config = dict(
    translate=0.06,
    targets=['order', 'family'],
    norm_position='pre',
    activation='gelu_tanh',
    width=192,
    loss='cross_entropy',
    orthogonalizer='polar_express',
    lr_schedule='constant',
    warmup_steps=250,
)
Rows from block 3 of a small image classifier, named by matrix and row number. Rows with one number belong to one neuron. Each number is 128 + 24 x the weight over its row's rms, rounded and kept within 0 to 255. All counts start at 0. Numbers have three digits each. After the name is the row's rms in percent of the matrix's.
After each neuron's rows are labels from the 100 images, of 14976, where the neuron reaches its highest value: "responds to" is what is common among them; "patch colour" is the nearest of a few named colours to the mean colour under the peak. Only what is clearly more common there than usual is listed. The data: photos of plants, animals and fungi (iNaturalist). In brackets: how many of the 100.
# fc1: MLP up (model.blocks.3.mlp.fc1.weight, 1152x192), inputs 64-127
# fc2: MLP down (model.blocks.3.mlp.fc2.weight, 192x1152, transposed), outputs 64-127

fc1.249 066:138158134140154171100153153137092162123118124094147170121112137125139113108112151159153148094103160125152150145140169112137117133114116132102156147146103151130053133075153149141116132181110151
fc2.249 068:131138144121130154122137100119153138150159117150146096123143115113140122139116116126133138122101156080138179101100103093128132156092122120116166129095140161090172110151086156140165105100182116
responds to: phylum Arthropoda (87); class Insecta (84); order Diptera (35); family: Syrphidae (33)
patch colour: yellow (50); orange (35)

fc1.510 119:119130099124114099115111096134154186101122097139112126145133114102094081060132163113128125077122138117119147147085136128155126170165130160157202094153149153137140148139116160118184085091108103
fc2.510 118:118157114146121104149128084145080092163145096129111109129096110090090141100137132133117143148150136140110109093072125125121130105135106111140101160141104121166120179103138119114121132111167161
responds to: phylum Chordata (92); class Aves (90)
patch colour: white (25)

fc1.426 099:123098119141106131112121159101151118091137176151095151120189099198079131105114114133114156159146156161140106150163094099138066112162129094104144134157121163148131080119094133132111118144118113
fc2.426 096:123134165093101164151111106157162098128165104109158088112076161119150115189140146143137108078144110144144169120136104134111124137082139128145115138180134093102105140162137171153090136139169133
responds to: class Aves (87); order Accipitriformes (30); family: Accipitridae (26)
patch colour: grey (83)

fc1.54 107:110109147089099133121148134133095112154123136101100163111110170099129128132139163109140110147113131144095124152083123161146121130118135122106123117092118178140120103087113172176144131120138124
fc2.54 106:114142170151121124091073145113121159141123119105101136156144106119138122127084102108143145164168113108158142130155160067132109154106153142138149144172108152128157094126119123146101086111077125
responds to: phylum Arthropoda (71); class Insecta (69)
patch colour: orange (31)

fc1.11 061:118123105087115155158161122187123145165112104134101133117141128169084127154128184147181088143140155148118155151116106126129144140142080121129143151105116139135135097164160180129115145105113142
fc2.11 065:126128174166167098152114132084113086127134137109160145144118118108160112109117108138109125124151163126137099113095127089191124102103140140149115126128137114096110142093122060147121116148138105
responds to: order Passeriformes (54)
patch colour: white (34)

fc1.152 133:137101172149141151161136107122119117144126162114084109161125149072133153131161107120126144111121115121139170137127140133148142127100141159141156172118111125154118121072128163145159121150150105
fc2.152 135:132131114117126133140151118123139135134126130146148117113106077131131082141136112123116151109110145113094133099133128145164159162094143122112132110148143146110131093159097116120122110120172116
responds to: phylum Arthropoda (76); class Insecta (74); order Diptera (30); family: Syrphidae (29)
patch colour: orange (31); yellow (25)

fc1.531 130:140085112123149169124170135103131136132138127092143186162100105110116100139123120132082124133136148107122155157113171122124137136141182127122142108116105082145140130102104130112118115131138151
fc2.531 125:139132144144113130110131147128125079159132128140134108110158118155139103134150123120155179159134126139161122124125074130190077118111107115116199130123151110126118108144095094143148136134160143
responds to: phylum Arthropoda (75); class Insecta (73)
patch colour: orange (34)

fc1.480 057:136150126111131140132170151170097173126142124147127134138186105091137127141135152132141180116147161144150135125131157101122105141100169112175146138151138152139113127122122150123129163168124132
fc2.480 061:138137136122138119122135106096124115105118139147154111108103153120155105148103111136123131100128134107152167089116137097112120163106113154108140155128120155092114126144123135139144163086168148
responds to: phylum Arthropoda (90); class Insecta (88); order Diptera (39); family: Syrphidae (37)
patch colour: orange (40); yellow (37)

fc1.4 113:151147141120085123122123124147115128169092128134094153153090165095125100152147144115076131118141120104145135132108142144133101094112177113136117148163163151116157132096096147106111112165129138
fc2.4 124:138113162150145153140157138100134149138122136091109098125131095164140144125109101112130117192150166135104149115121123125183105165113138127116183111164077141137107081161160140143156119098133126
responds to: phylum Arthropoda (84); class Insecta (79); order Diptera (26); family: Syrphidae (25)
patch colour: orange (28)

fc1.334 114:093157162119116123124113100109149134155161123154114113141130160131139081140134130136130122120117103108142172124066148095123136075092148148142090135077115144143137086154142097120103126139116111
fc2.334 125:151117078110129076072166136175090129093125159149157129129099115171142145095117116183093102122093123142169156126154140082131163119120113158092093124125125133087145141156119109115151109126158115
responds to: phylum Chordata (95); class Aves (94); order Accipitriformes (45); family: Accipitridae (41)
patch colour: cyan (32)

fc1.19 128:081153116100105152116106102090135133148099126113118129094163134146102099110124139151120166118144163157127133106105147143081148114125131084073171157125131136111137116164157123109121114106163135
fc2.19 145:124070144147132153107122118139171114108127162105090113159162116134157180137087106102106105120119101146120096162137122172135099104112159140176125131119096108105119102161147096123182107122185143
responds to: phylum Arthropoda (80); class Insecta (78); order Hymenoptera (28)
patch colour: pink (36)

fc1.566 091:100145115132124170168159100119147154182144159143118081110115136135158121116127135093142080148091114163141132120131115102140094122100112119068130108152136126118131121137128055158082166127135125
fc2.566 097:156147116117128140092086151153141137086077125076167147114124062116127185138143142150141146157128169129130143119119138138145119162147125093154107135142138129103092110136136146140104083166151134
responds to: order Lepidoptera (32)
patch colour: brown (61)

fc1.532 111:114162174154139131113117164134137150138152107162090129128094136111110130152152120132126092101100124140137129136105105144137116109138090136128165084150074165160131094111126135200120090156114137
fc2.532 116:144090091105155118124148135134140126119121129118124124113146090118155122128132114137119152159121164147144143160082149147155118114110196165172123107130180159148149121125069099125094139129160140
responds to: kingdom Plantae (32); phylum Tracheophyta (32); class Magnoliopsida (25)
patch colour: brown (55)

fc1.700 085:128114104146072108153141139110143129078114133171148117130114055130111118110154123115121132132095122133116172153105145119167121121137138076120147116094126104124124111134154122104118146175130140
fc2.700 085:101111109149152095124145171161128131148089126130138131121133098127124118160140114088135111127118113085120140148124129116118184086145131133155119118145155120171102167168127133143180136097101131
responds to: class Aves (83)
patch colour: white (43)

fc1.753 126:148057126070122114121139151129129144088136136110118140138122148139112123157146130081154129140130168099115137135130134142152121108145143113155116126140108145105158146158144158121096129170165188
fc2.753 125:137133125111129134126105099129189137126129159153164109091106117160133145141152133130123100132096135158074130140149144119123146120176141144098161141158129135153125152150120115143160106117096078
responds to: class Aves (87); order Charadriiformes (27)
patch colour: grey (78)

fc1.314 057:078152152171145078123121149106097120127113165095066147159120133150109132143164149092137109136128132149132102077130103116170174111127101114059144135153153116114164126144139121139108163098137119
fc2.314 061:147093081090113150115100126173145145141122122118201117116129169090125078139130093134110130158112133151119126119143143137127099131122126128152116116133111122126088194143139154118116127121161182
responds to: phylum Arthropoda (63)
patch colour: pink (29)

fc1.30 111:161146141138142149104146113116149164182152129112135105161118140168119117142122146144129137145100105120141138090112129102122169104090151161147101130108107168125150092136113046116093142154129099
fc2.30 112:144127099128137107101140138184097106090143166120136132130124122121101118121170151163091118143120095129138117169139139090155100134132088160111084103100143145129118163126109123082128095125114113
responds to: phylum Chordata (99); class Aves (97); order Accipitriformes (46); family: Accipitridae (37)
patch colour: cyan (31)

fc1.658 081:091088112149128168127116146115114131124101143138117139101118145116087127141097130099153142100152151114079111124148155157105160152142139112137111093187157144114084111127117119107087120126149110
fc2.658 086:085129122124122153120117105138108120139115147120110116150135119181143142108176098137070167157134104113145162174098109105149102130161124160128114130110125126182154171102131121165163112113115141
responds to: phylum Arthropoda (87); class Insecta (86); order Lepidoptera (40); family: Nymphalidae (26)
patch colour: brown (53)

fc1.317 085:129133146151085145147134145200162134120149106089146091157082104144131145148126132137114108098155113107110131103127129095138158144136138112116100110126134124140099134160131073163115126146124149
fc2.317 094:140156108098120129127107107111115102171071140075110134130155130114111107184137135130118158134080144124127143177140130178146103120166107140107117133160130126133123106134125138094105122111125150
responds to: phylum Tracheophyta (26); kingdom Plantae (26)
patch colour: grey (75)

fc1.363 073:154079143105126172113131125101091134123123120091117166144093124115119139140131106114072177118134166124116153098108145093123121120121123134160118112145159101138140131102117168098117094078151114
fc2.363 075:136123140157100155128136149105143110144124126102151113126132100158150124138099120132165128191106106128144142162128083133163096151158120112108168159115087126106096092130151166153108122134104090
responds to: phylum Arthropoda (70); class Insecta (67)
patch colour: orange (30)

fc1.115 122:171131102097118115127105150172113151121121145132101106137143094131101138120141123136089132149098124108131090122122171125129123071118113129124112080105095144122152141145081141111110134149160126
fc2.115 135:084106149174156160112099116145124142130169143105127109113082088122148186112123068146126167154103134183132103139141109142138111147123119095166120161102156134119163118121147144146159113149162137
responds to: order Lepidoptera (32)
patch colour: black (27)

fc1.218 085:125106181122086117171185094148126182100106082110139100135108108150125111106127145107092134162133157109136117110133141144146118157083123147150025119180160153129129124140145124131104116146123111
fc2.218 080:129140099121137151059120121146122160123158129094154122124159102097136137158145090134139117168117122169124115100141146118166120114133120123066142133129135140124118155073110135127140136089112124
responds to: phylum Tracheophyta (29); kingdom Plantae (29); class Magnoliopsida (27)
patch colour: grey (79)

fc1.304 119:123150137126101172195128127123115139116092087179121117149086110141150136113098102122142147119182130113128129088120149142146108145103169122120108078123155069156135160122127111107081115145130129
fc2.304 127:121115117125138087062113100153143132144114126125138134126124128103114142133136143191149121156101150157142113152124135129176108160128118112133150144142133153136125125095150127152150104124128138
responds to: phylum Chordata (93); class Aves (89); order Passeriformes (72)
patch colour: grey (75)

fc1.570 134:095171147171087133152136175170103128112155124136103134156096149147171145147113151130170122117143163126128172141136133143139111127109148114112162122129124130123117127142142128102143164072068109
fc2.570 134:149124106101117102170168110114144083170153115166128155107097137113114096158127110161123119149119165113115104113103118105130139108148106122114132155143175114089133131110089145097147110126144124
responds to: class Aves (88); order Passeriformes (65)
patch colour: white (33)

fc1.550 072:119099119148141120134139133134126143144163114108132124121106165180110125162129100139106161143140140085104144134169111192136114151151138123109169166080124087130051076163103136095157111103121143
fc2.550 071:121150087114138108127125149065124079147125112132134113162103183130093132082128160135150147086120133116114120146069103133143123101100155179125156124124107124144119127142144134118116189107159139
responds to: phylum Arthropoda (62); class Insecta (60)
patch colour: brown (49)

fc1.556 106:080125112169139133102132112114127116123147150132095134179120154149138132099121095132134116142107128168110109115159125121118118125156103129131161149082142159130153075120138146117163131149131113
fc2.556 113:119145148105097121150120139136126106131122142171144165121156162108111094128139119114145129128119105137149134120110136142087137126117120073122097082151106136130118175190174130131128166187188110
responds to: phylum Tracheophyta (29); kingdom Plantae (29)
patch colour: brown (55)

fc1.675 086:102175148149124156071155117101104133135113129147104132153138146148120091090166103155129140136140116095122100106182111124125100083092134113104062133137100132157153131133122103126117142128087122
fc2.675 099:146095116126143114123152129096130143113124166117183089122138168089124116201141152148104109101078145155096119128156110084151172093119090166120138124098125127068130131120142138143141135143147110
responds to: order Accipitriformes (32); family: Accipitridae (28)
patch colour: pink (43); white (36)

fc1.17 100:109131094140123163115091105181145150097146114139109075110165156118151099068147102097134121132131129097116113180127166132175097113130131117122091132053085110106131137114127126128154115171099157
fc2.17 112:126152135147129143129129127098100151104147092127145134110116119162097134130101107130108072156090096123134147104146132125137124093135154102147138155150154143104138189170137123130100109137124151
responds to: phylum Arthropoda (62)
patch colour: brown (51)

fc1.116 081:126121164122128157115146133152115167130091134161074131154147101105132129163119132171124160116147110148165116113070157156126110152122132161093161141136122144163125076118133130129137162132136140
fc2.116 076:122134146073121104115123100090153129190128148090107118139104168102131097124156128107164114126131119084111178141168165095158144092146091111111136119152131095115131096126101130157164142100143135
responds to: phylum Arthropoda (80); class Insecta (77); order Diptera (29); family: Syrphidae (28)
patch colour: orange (42)

fc1.713 115:166135137102098126144133160155122129133074126119080158104113156154150163155110150097117175127131144125096112122104139120098136126159110132148153136116134110105130095102148187155093061081165119
fc2.713 118:089144095123135143118069074142119104152141133112129089158097139105075130102169109077135101119147136140122106113080149121124133160131153120124099126155125104163131155168138118151147127146087114
responds to: phylum Chordata (92); class Aves (86); order Anseriformes (37); family: Anatidae (37)
patch colour: grey (80)

fc1.199 073:113100131126118128157155123103137126113177101102142127164154126138115142116177130121108107117166126173141134107121146067088106122152168113160134079138151105127087137094114122087149149106120114
fc2.199 075:189110117137094138099160134118162121145115115168147151141118139119118116146085178103170125153122140154133110121138108163128145127130122155122151118140071151141161074113125105099114123157117142
responds to: phylum Chordata (98); class Aves (96); order Passeriformes (61)
patch colour: cyan (28)

fc1.113 116:113146147137110130115143092151121114135104117102122168120117125126194164123179124125074138153146201110123156122119138139117101125146089145113130128093109117102129100127160159115115129145134127
fc2.113 121:146128119144117120112138159080083159137084131119137091131179152052083106122127137145130152110099149136137098126096121093138150115095153122136107110131143111166154177131091092104104089154083117
responds to: class Aves (84)
patch colour: cyan (34)