A small image classifier, trained from scratch: arch mlp_mixer, layers 12.
Rows from block 5 of a small image classifier, named by matrix and row number. Rows with one number belong to one neuron. Each number is 500 + 25 x the weight over its row's rms, rounded and kept within 0 to 999. All counts start at 0. Numbers have three digits each.
Before each neuron's rows are labels from the 100 images, of 14976, where the neuron reaches its highest value: "top examples" is what is common among them; "colour at peak" is the nearest of a few named colours to the mean colour under the peak. Only what is clearly more common there than usual is listed. The data: photos of plants, animals and fungi (iNaturalist).
# fc1: MLP up (model.blocks.5.mlp.fc1.weight, 1152x192), inputs 0-191
# fc2: MLP down (model.blocks.5.mlp.fc2.weight, 192x1152, transposed), outputs 0-191

top examples: class Insecta; phylum Arthropoda; order Diptera; family: Syrphidae
colour at peak: yellow
fc1.546:520516537500502519523469498549507525512450454493487456542476521453573505447463520462489511482507487530456500508494489462508453488479486455485495525488530501496511472521500516467553473508487493487506501527522476509524526506466495498488507499508497483481500504493521510492523498494488535513514529500524497528507517470473487490518526545527524541501498518508485471505542458459496528506505501500526488469486456478483496477533543526554474505515527422465507509526521536495487517519463491532516522504504505496510521495453513499463507506478473561542493508501529472464510503538491480470
fc2.546:552523515512468516516508510526475487507491495511485506482457472527529532538496509461466507526509478544494474455494476510541512537482539526490473492484488510453520511525493493481501502489473541509531491505523568508479479468479530504498468460526496462545494502519521542480488504487501479486520509482500465463477507521527525466477491493524495515511531490489447533476484528485492429552483460497508452476518505505497502507514443524465509528510523513541484512545492511490479476527487546504506510461510511495493521514495543501559516466504494462545471465490492492462491522529519493485

top examples: phylum Chordata; class Aves; order Charadriiformes
colour at peak: grey
fc1.195:524515487494467480486462529507499504443485487505487505492495508506502469491470505498511449495498505515483542488493515524498498517472461506479466543495540526500533538462527494470489524494506463523493464548481512486516489545508530488480476556543509521488499498482497508511485479492517496525502531504476510514462509504475502473554487551536501523489492519482502477500479507517459540486459507449486525450495508522541478527518515514531542479509522515528500538552510457523476439488468506521472542494463484503471491513497498501445501544504517468509448491534499478479493507454553532496
fc2.195:557495516502530529519492491448535517503479514506456545506555503485513473523503496494503503491527512538493475506500442487568528519536529505473486472523483483503514489488499517500511494486507527476523527470466505464515498516514518509504534474458500467489507481486505490506506503475510482484513483473536512483427484524490473537507455511525504516526517502473462529488518484473477489523509562515489499546508492503469535466450510522487501521512499463465539489456498503490516504506572461468533504519523509509472501452502442525484481472516523506458506475475482484488549472501517501526

top examples: phylum Arthropoda; class Insecta
colour at peak: orange
fc1.587:516506507520500520514498462519581498487491500491525495500430514543550507519446470454465497516484505439508482522491476427485505494452489473516455461481457502491523493509475517465519526510474539522495540507472491486524486493526535532482545503481528509497517475490520526498498488509503499516495469504508514464497525509496452478484533520548502535470493531515501463481526463515482526505489492530536521492500469513512489502442490516485518525495532474476520479513497507521525490533482528536534529492524506509486476471483537491478505480484488549531480526486530471492513473531516502481
fc2.587:484506479485496497501504504570499459522482505541491490518485500472545476537518496454457459471515481539504491514513508462522511476476519521529506544478518460455463484525510550490539458492530486511502501493495487499530474463509500521564469522489495466502487478544489480539461526462520481493505514516534499514487414493496528528518486511519486504449479479466472545529524530473511499541503501499562476495497505476502493487509463494511484504518475502512470486486528522506477466532505467511502510471457492524505495506516458543541496478490503518541508481496503472497504531505509483467

top examples: class Aves; phylum Chordata; order Accipitriformes; family: Accipitridae
colour at peak: white
fc1.495:481494478474520480501507512509478478513479505573499501525504518501557479501534469518525478480520463481465463498518503513522445493483517538540501504508548489492513490507473543481487498493512505489504525476481460516512509514547548551539526482474508552478498520452466457533487525446471520514441493506516544495510517479495440470490517509475516493504521528505438509463485489472494505510469484516492482519499502533496507534498446506494479540473500478517537491507492514520493513474509521498529484561510491501505526459530530499505515492448477523505490510505489491453519499483509536474
fc2.495:491584489487534513509513525542505480494479478478504514482489501494478451524492539499502502515502510497484454512476562503495452503464452457520532504454495501503513480483498490532486508491499516525500499471531504491537489560500533433500509489493511490485550512491511506508529506469528489476487493470494478523462493483482520488479523493504513513531459454554473483500491490483477509564547497484532484498506476473489513496462485481497572514514473502466512471534494515497516516506514526531473486500502487539519551472509488502527493553468523494487509506477478490454537476485537471511

top examples: phylum Chordata; class Aves
colour at peak: grey
fc1.724:461451450533508467513500532506495489494532506515494500489498436479547516485509459509495481466423479544492512518514510500535493480511472475467490506485497502510497489498522502512505448494508533487472498523434514516509465550494487478447507501508481496465518518497483509506518509531524499519514486502480496542485476486519472438529502505524568513420532492492500468508507502510480523452480482543491527489516500560504495520513522491483508524495458479535463530497497506506521506507510496493481491486489514504493498474486533549479472540478524524492517499517539508506472518554527519529
fc2.724:544529483498485593493521494489512520478464497484505505495472530485443508518519525458524505510506517477469519482488498481519515503476512529533465485494497523472511499485472529522533506472510487534491487481531494500512538463519537519506499532470535518484476498473543491475481468496475533495503530474484534568503487511476513555506487489484486485536465515506455505484514497462487494527520530479478495505513497472442556474516507517504501515482488527503521446474497503498467468503456505501503527495577490473522496491479475493495504490521485532511509479489493483476544556494489478437

top examples: phylum Arthropoda; class Insecta; order Diptera; family: Syrphidae
colour at peak: orange
fc1.262:539494495513493509485512474522519482499479482484526443500448490510535505492472497496446512496488500489503511514513516463552488504473510461476516462504532456508502505489512509463549439488444526489493516503476513513511459480536538500490550473506520481489504462507478489493526527466480522483515464534504520545531506531529512496495473530564533519455498495507475451533532500472492517517517488513536531476509485525528542492508511515498520502516523480472494489501510474513473501544518529459503523516497549468513462499477470461509447505470471531536470496521531501483508529519496523464
fc2.262:490511516494474467508459528509559513486481531478480443511465485482514476453512492469473495487504510517502520484504530491541522565462495548523483543527503505507509479534472554504489482510508485483510484529491525519537499499428489507478517537498499481480499494502493508521481446516544488507509512476552513485522434531505505508464502514506450529427535513535468527494527500510516461520468524482534447499493469497532479477496516521471508490518526502479501465497526472483466481489494495511515530503484503524480504536534503504501504499478470503522543528469505468511512531481485481526

top examples: phylum Arthropoda; class Insecta; order Diptera; family: Syrphidae
colour at peak: orange
fc1.196:458512478486494498518520520513497477493454510484511463542496507500528505510504497496530551502463499524477476514481518475477525520529463518537522494499445475481529515478496527480535482507439517505513541495484478494490501502491532496495505500525526505522484515481490474517479478479503487525488475519509502479492492542489471501476497519542518523501520525535496487503517503486488509545516480488527443500490466515523500564473553504570508496526542502496513526476478482472554429526479475528503546512462454511470481505433506490475466469481483501528500487464532451477482501469536509517
fc2.196:505518546507474531476497481496532504523503508535471479481497547491486507516493483485465469479504498482552510449541496524544507509461499495525500462494527474466520484544507497492529507485525465512473462498499495506536497505469539505526492453528484493516481440553518496476477504497524514445455479494549494534511507471522527536492486448481505486459522521491475515484505507493472519503468465481518549488586475484474476512524486508478500489544492499478516502519539510470444481485510530465518494480500506486500473478513514548567506537488492495519488515506510497505523505532488486506

top examples: class Aves; phylum Chordata; order Passeriformes
colour at peak: white
fc1.15:497537505488506567489516457466469481492511546489473481514559500475495526516492544488456494502505496513503484514506505502499501504516499481514522445487556466513535501457521504518470517494542492490495522471462516513466487549514525505476456494482514503492471496486518508504505485521466491485534513545495516482492505501481488486510478482503546524569529470496478482546543451527515473507536487517470478505486495504486474503518530452510494514509493466501500473473494515508465472485522464502478557545501482503507499513467491514533529490527498472547498490557505430496470525536476531504
fc2.15:515488500475523468485544461536520507562553460476529481510518499537425529474523480525488506490529520526478506498489531492483523543492461502488481519527470555485507537492504517515496531504500488491516513487525510507488505495510482500508466483524571494509475514497479481487525483512514474492538499480528526453506469519538521478448476516465466487508499503501516480475485498505499516512456530507473533477465513490532513527487471518496494451529524438477520556498498511483486494508489499485532465528510493496519498479549520475472503481501511485501484477454484473455476498496454559487

top examples: class Aves; order Passeriformes
colour at peak: pink
fc1.442:499496472477441518555521479489481514505495524520503471497539470541464476502507516534473494472507515514536515487519512516471506482512495466472501447506537483478501543479486515510493459513483476523496531496518525515485508530514495547492424507495454537511501509536529521527472487503503488462536483444514501483501465469501484518513516501472520522485551499486499536528497506525471486464548490498487517507504533490476481470493561464522525479493509510497509503499541471488527504529479498501487448517490497552553446518472541492484473483525533501495465499505488453484481540516504486531
fc2.442:506507532519534494483529488545481523494486482529500510517449533520541507506531485536480519568534513506442512544478493509529452528509488547504509494498468505463536480534520480492506483526510491441482534499506513483462480474485523449518495505462532527502520482466492522504493480500519522519477508467486473483488486473507522477488501500518509522483499458523494522496445492455496514518493527505512535498539479541469495494479474486472481488505513488496515519491469529485494539498476503496499511448511540487485500437574483496477500525458526511500485497462477522558514477489482506453

top examples: class: Aves; order Anseriformes; family: Anatidae; order Charadriiformes
colour at peak: grey
fc1.448:483487485512464551494513489552486493486526519469514478513480492517528446463534519509462526537531493559494522483523551495488476478514485502484491488499489460494480503485457510518474469490543468511480490475470526490521544480520467507463513501538481512506505494547484530541508457484526513516485512492518542497517458504453489495450488504489555498490512528513500535516468505461514537493454523530522541476528508505482513514546501477505467465493516514462470503498477523532488477492478477494537528471504558455478465473490503481511516487511487510505528496479496499537487536473522550499
fc2.448:507527501471535538473456486512469508503509486486467540479483467536505510469498492482501488515532521469490552501511475449486474481492471573465517483474489483567514491536523493475513488528494517491512544469475516526520528511533499477517523486512521495536528504487494499487504441453456507504490549465510498553461485515491507534490544544527498515517508476490495509455520483486486521485510475490503509478489511462429533521513513515494501496522501513513482475528512494499475526475477527521481505452520477506490531462527463513476492502518511462542533501538501522503489452476469485484

top examples: phylum Arthropoda; class Insecta; order Diptera; family: Syrphidae
colour at peak: yellow; orange
fc1.339:503495497474504511486479514495531507506478480476476466513514496499559478492513569481448508501547458534493472510489493494466486486503505494518486522490537497511502473462526516517562427490479509512528502481494527506498541488496497512493505500504499466492497522538530485455522493523511485522475495495549532497508480481487475507515501480545514513473484473538472460472528453513500507514513511493530509543481473463468484460583533463531492506524483478480492507506504488499480474472493507490479526518488471506482507526509480539534481490490493490507511522559423525492496537529487460460
fc2.339:519492523482482508486494511471495497517511505503494520483456535514495506496508480521499496562468543513490445458500500521502518505511525563525447499497532489465504512511479494473477522485520519523511462502516543475493459480479525535486467532509510514511509475458503528454447470487506464448543470483489487479488505486513488481517490497491517505544534524468463570531463510499504491491482485532473450476475502460461495502460524540511506489520516523514484515529479524500507497518471507512523504484505547445530513484516515485510473477542505506540487538513496449517543517491545488499

top examples: phylum Arthropoda
colour at peak: pink
fc1.541:462476518490507492502520526499507498504524484456527505486505488549528512510519494497546526490504501567498520511482490509501520562535461505505503482552530510512494497478528494531484492505498514518509508471490513519462515443527508465506493489532512474461512485491534528506522536491479479497468496534495485493509548447508496521500518514529504464456475509497489533510504456513468472502484513482449504491466506516528442471494484496532534512513474560530488488473510505491491477461454478517508470467498515475519513509453510516484450463480557478491482487496471488515474460550488562522
fc2.541:528536471519503550507462489497505489510489518489484495479485469473440526510457470477462477524469534511482526504507500518471474485485466512491498501465520530466525487511487501463486486519489512503529528501497512523501516479445495479505504513495533513538525508527489467462478446506558505510495475483491510506548514537528489443497490514480528486490506429481513500476484532509519516473506465503509539515492506515477456509533511475494477524481530516452525493509540480471491534562523527468521535537489486482513519478539439483512528503506495543521526492480530476515535534515485463490

top examples: phylum Arthropoda; class Insecta; order Diptera; family: Syrphidae
colour at peak: orange; yellow
fc1.652:523516517524472535506459512540468517476489492527482458528509499506563518460470478492451500500506495464510479537490523443521453470434511488518500450522498463498500499509473492471504493492454507540491539515484533508554512499489471517479556518497529496467482483513504465531515508504526481536516480495504493475527473541495505485499513530567507528477536520477491479499500481501481545498498488485533482507504485491482493492521513520456501525495526477490522488484482482513448501519505541524507535479511506524510503492476487500463509514459462523559480485522521479472487497564541507508
fc2.652:471500512500485498512459480526563535489529493529495468507484537540526497488489512458493479490473464506501490540492434510521495546510495533510495520521533477470485461535493531489517528483470470502505473503533503482512515517460506520514471497512455484523527493532489538506452496503515481479489511522518540505468463504514539436466481507532467534458506476488504524498510533491497454538490500481534455451463494495514523523511483517476533532519495505510522496478539487493471470492484486483490492498467496500484474535502554554507482489467514519556482485489504491509544546480496460494

top examples: class Aves; order Passeriformes
colour at peak: grey
fc1.363:565484490465542452454510507501506471468471450468514499494498490462501492491528495529542497529500516488496521491533507503463547522483489548437491499510507464533486507494523518482466470488506528491478521509487494504496513513467530489523526488567556512484453508464494489530530532510497483456537497488519502530492479463514517534505497457522477496483474497500505522492474539472457507514518478472506522490497484509511494498503507499528503530433508515508490523542544517482495472518487494550483482490505531542473493497491545456474507533533498532457490494471494511459511487454517513501
fc2.363:458529534512467476515513497483512469563472519514517492484517492530518439542455532545500504531517476518486456501478487516489478503498526508505510472504476494488533494473528467558503521470497517521546490536486518493497494531489503521518486490461532488513485476525476479487495451521513532533467461497506508491521518525513471468516506490528487470505481547502441499493538541491521465472489498528522448565487501476472527490512531519449488507503505482496480476494531474505552494538477491477495483472540505541508459467511511505530497491500523517483511491507475516511512498499453469452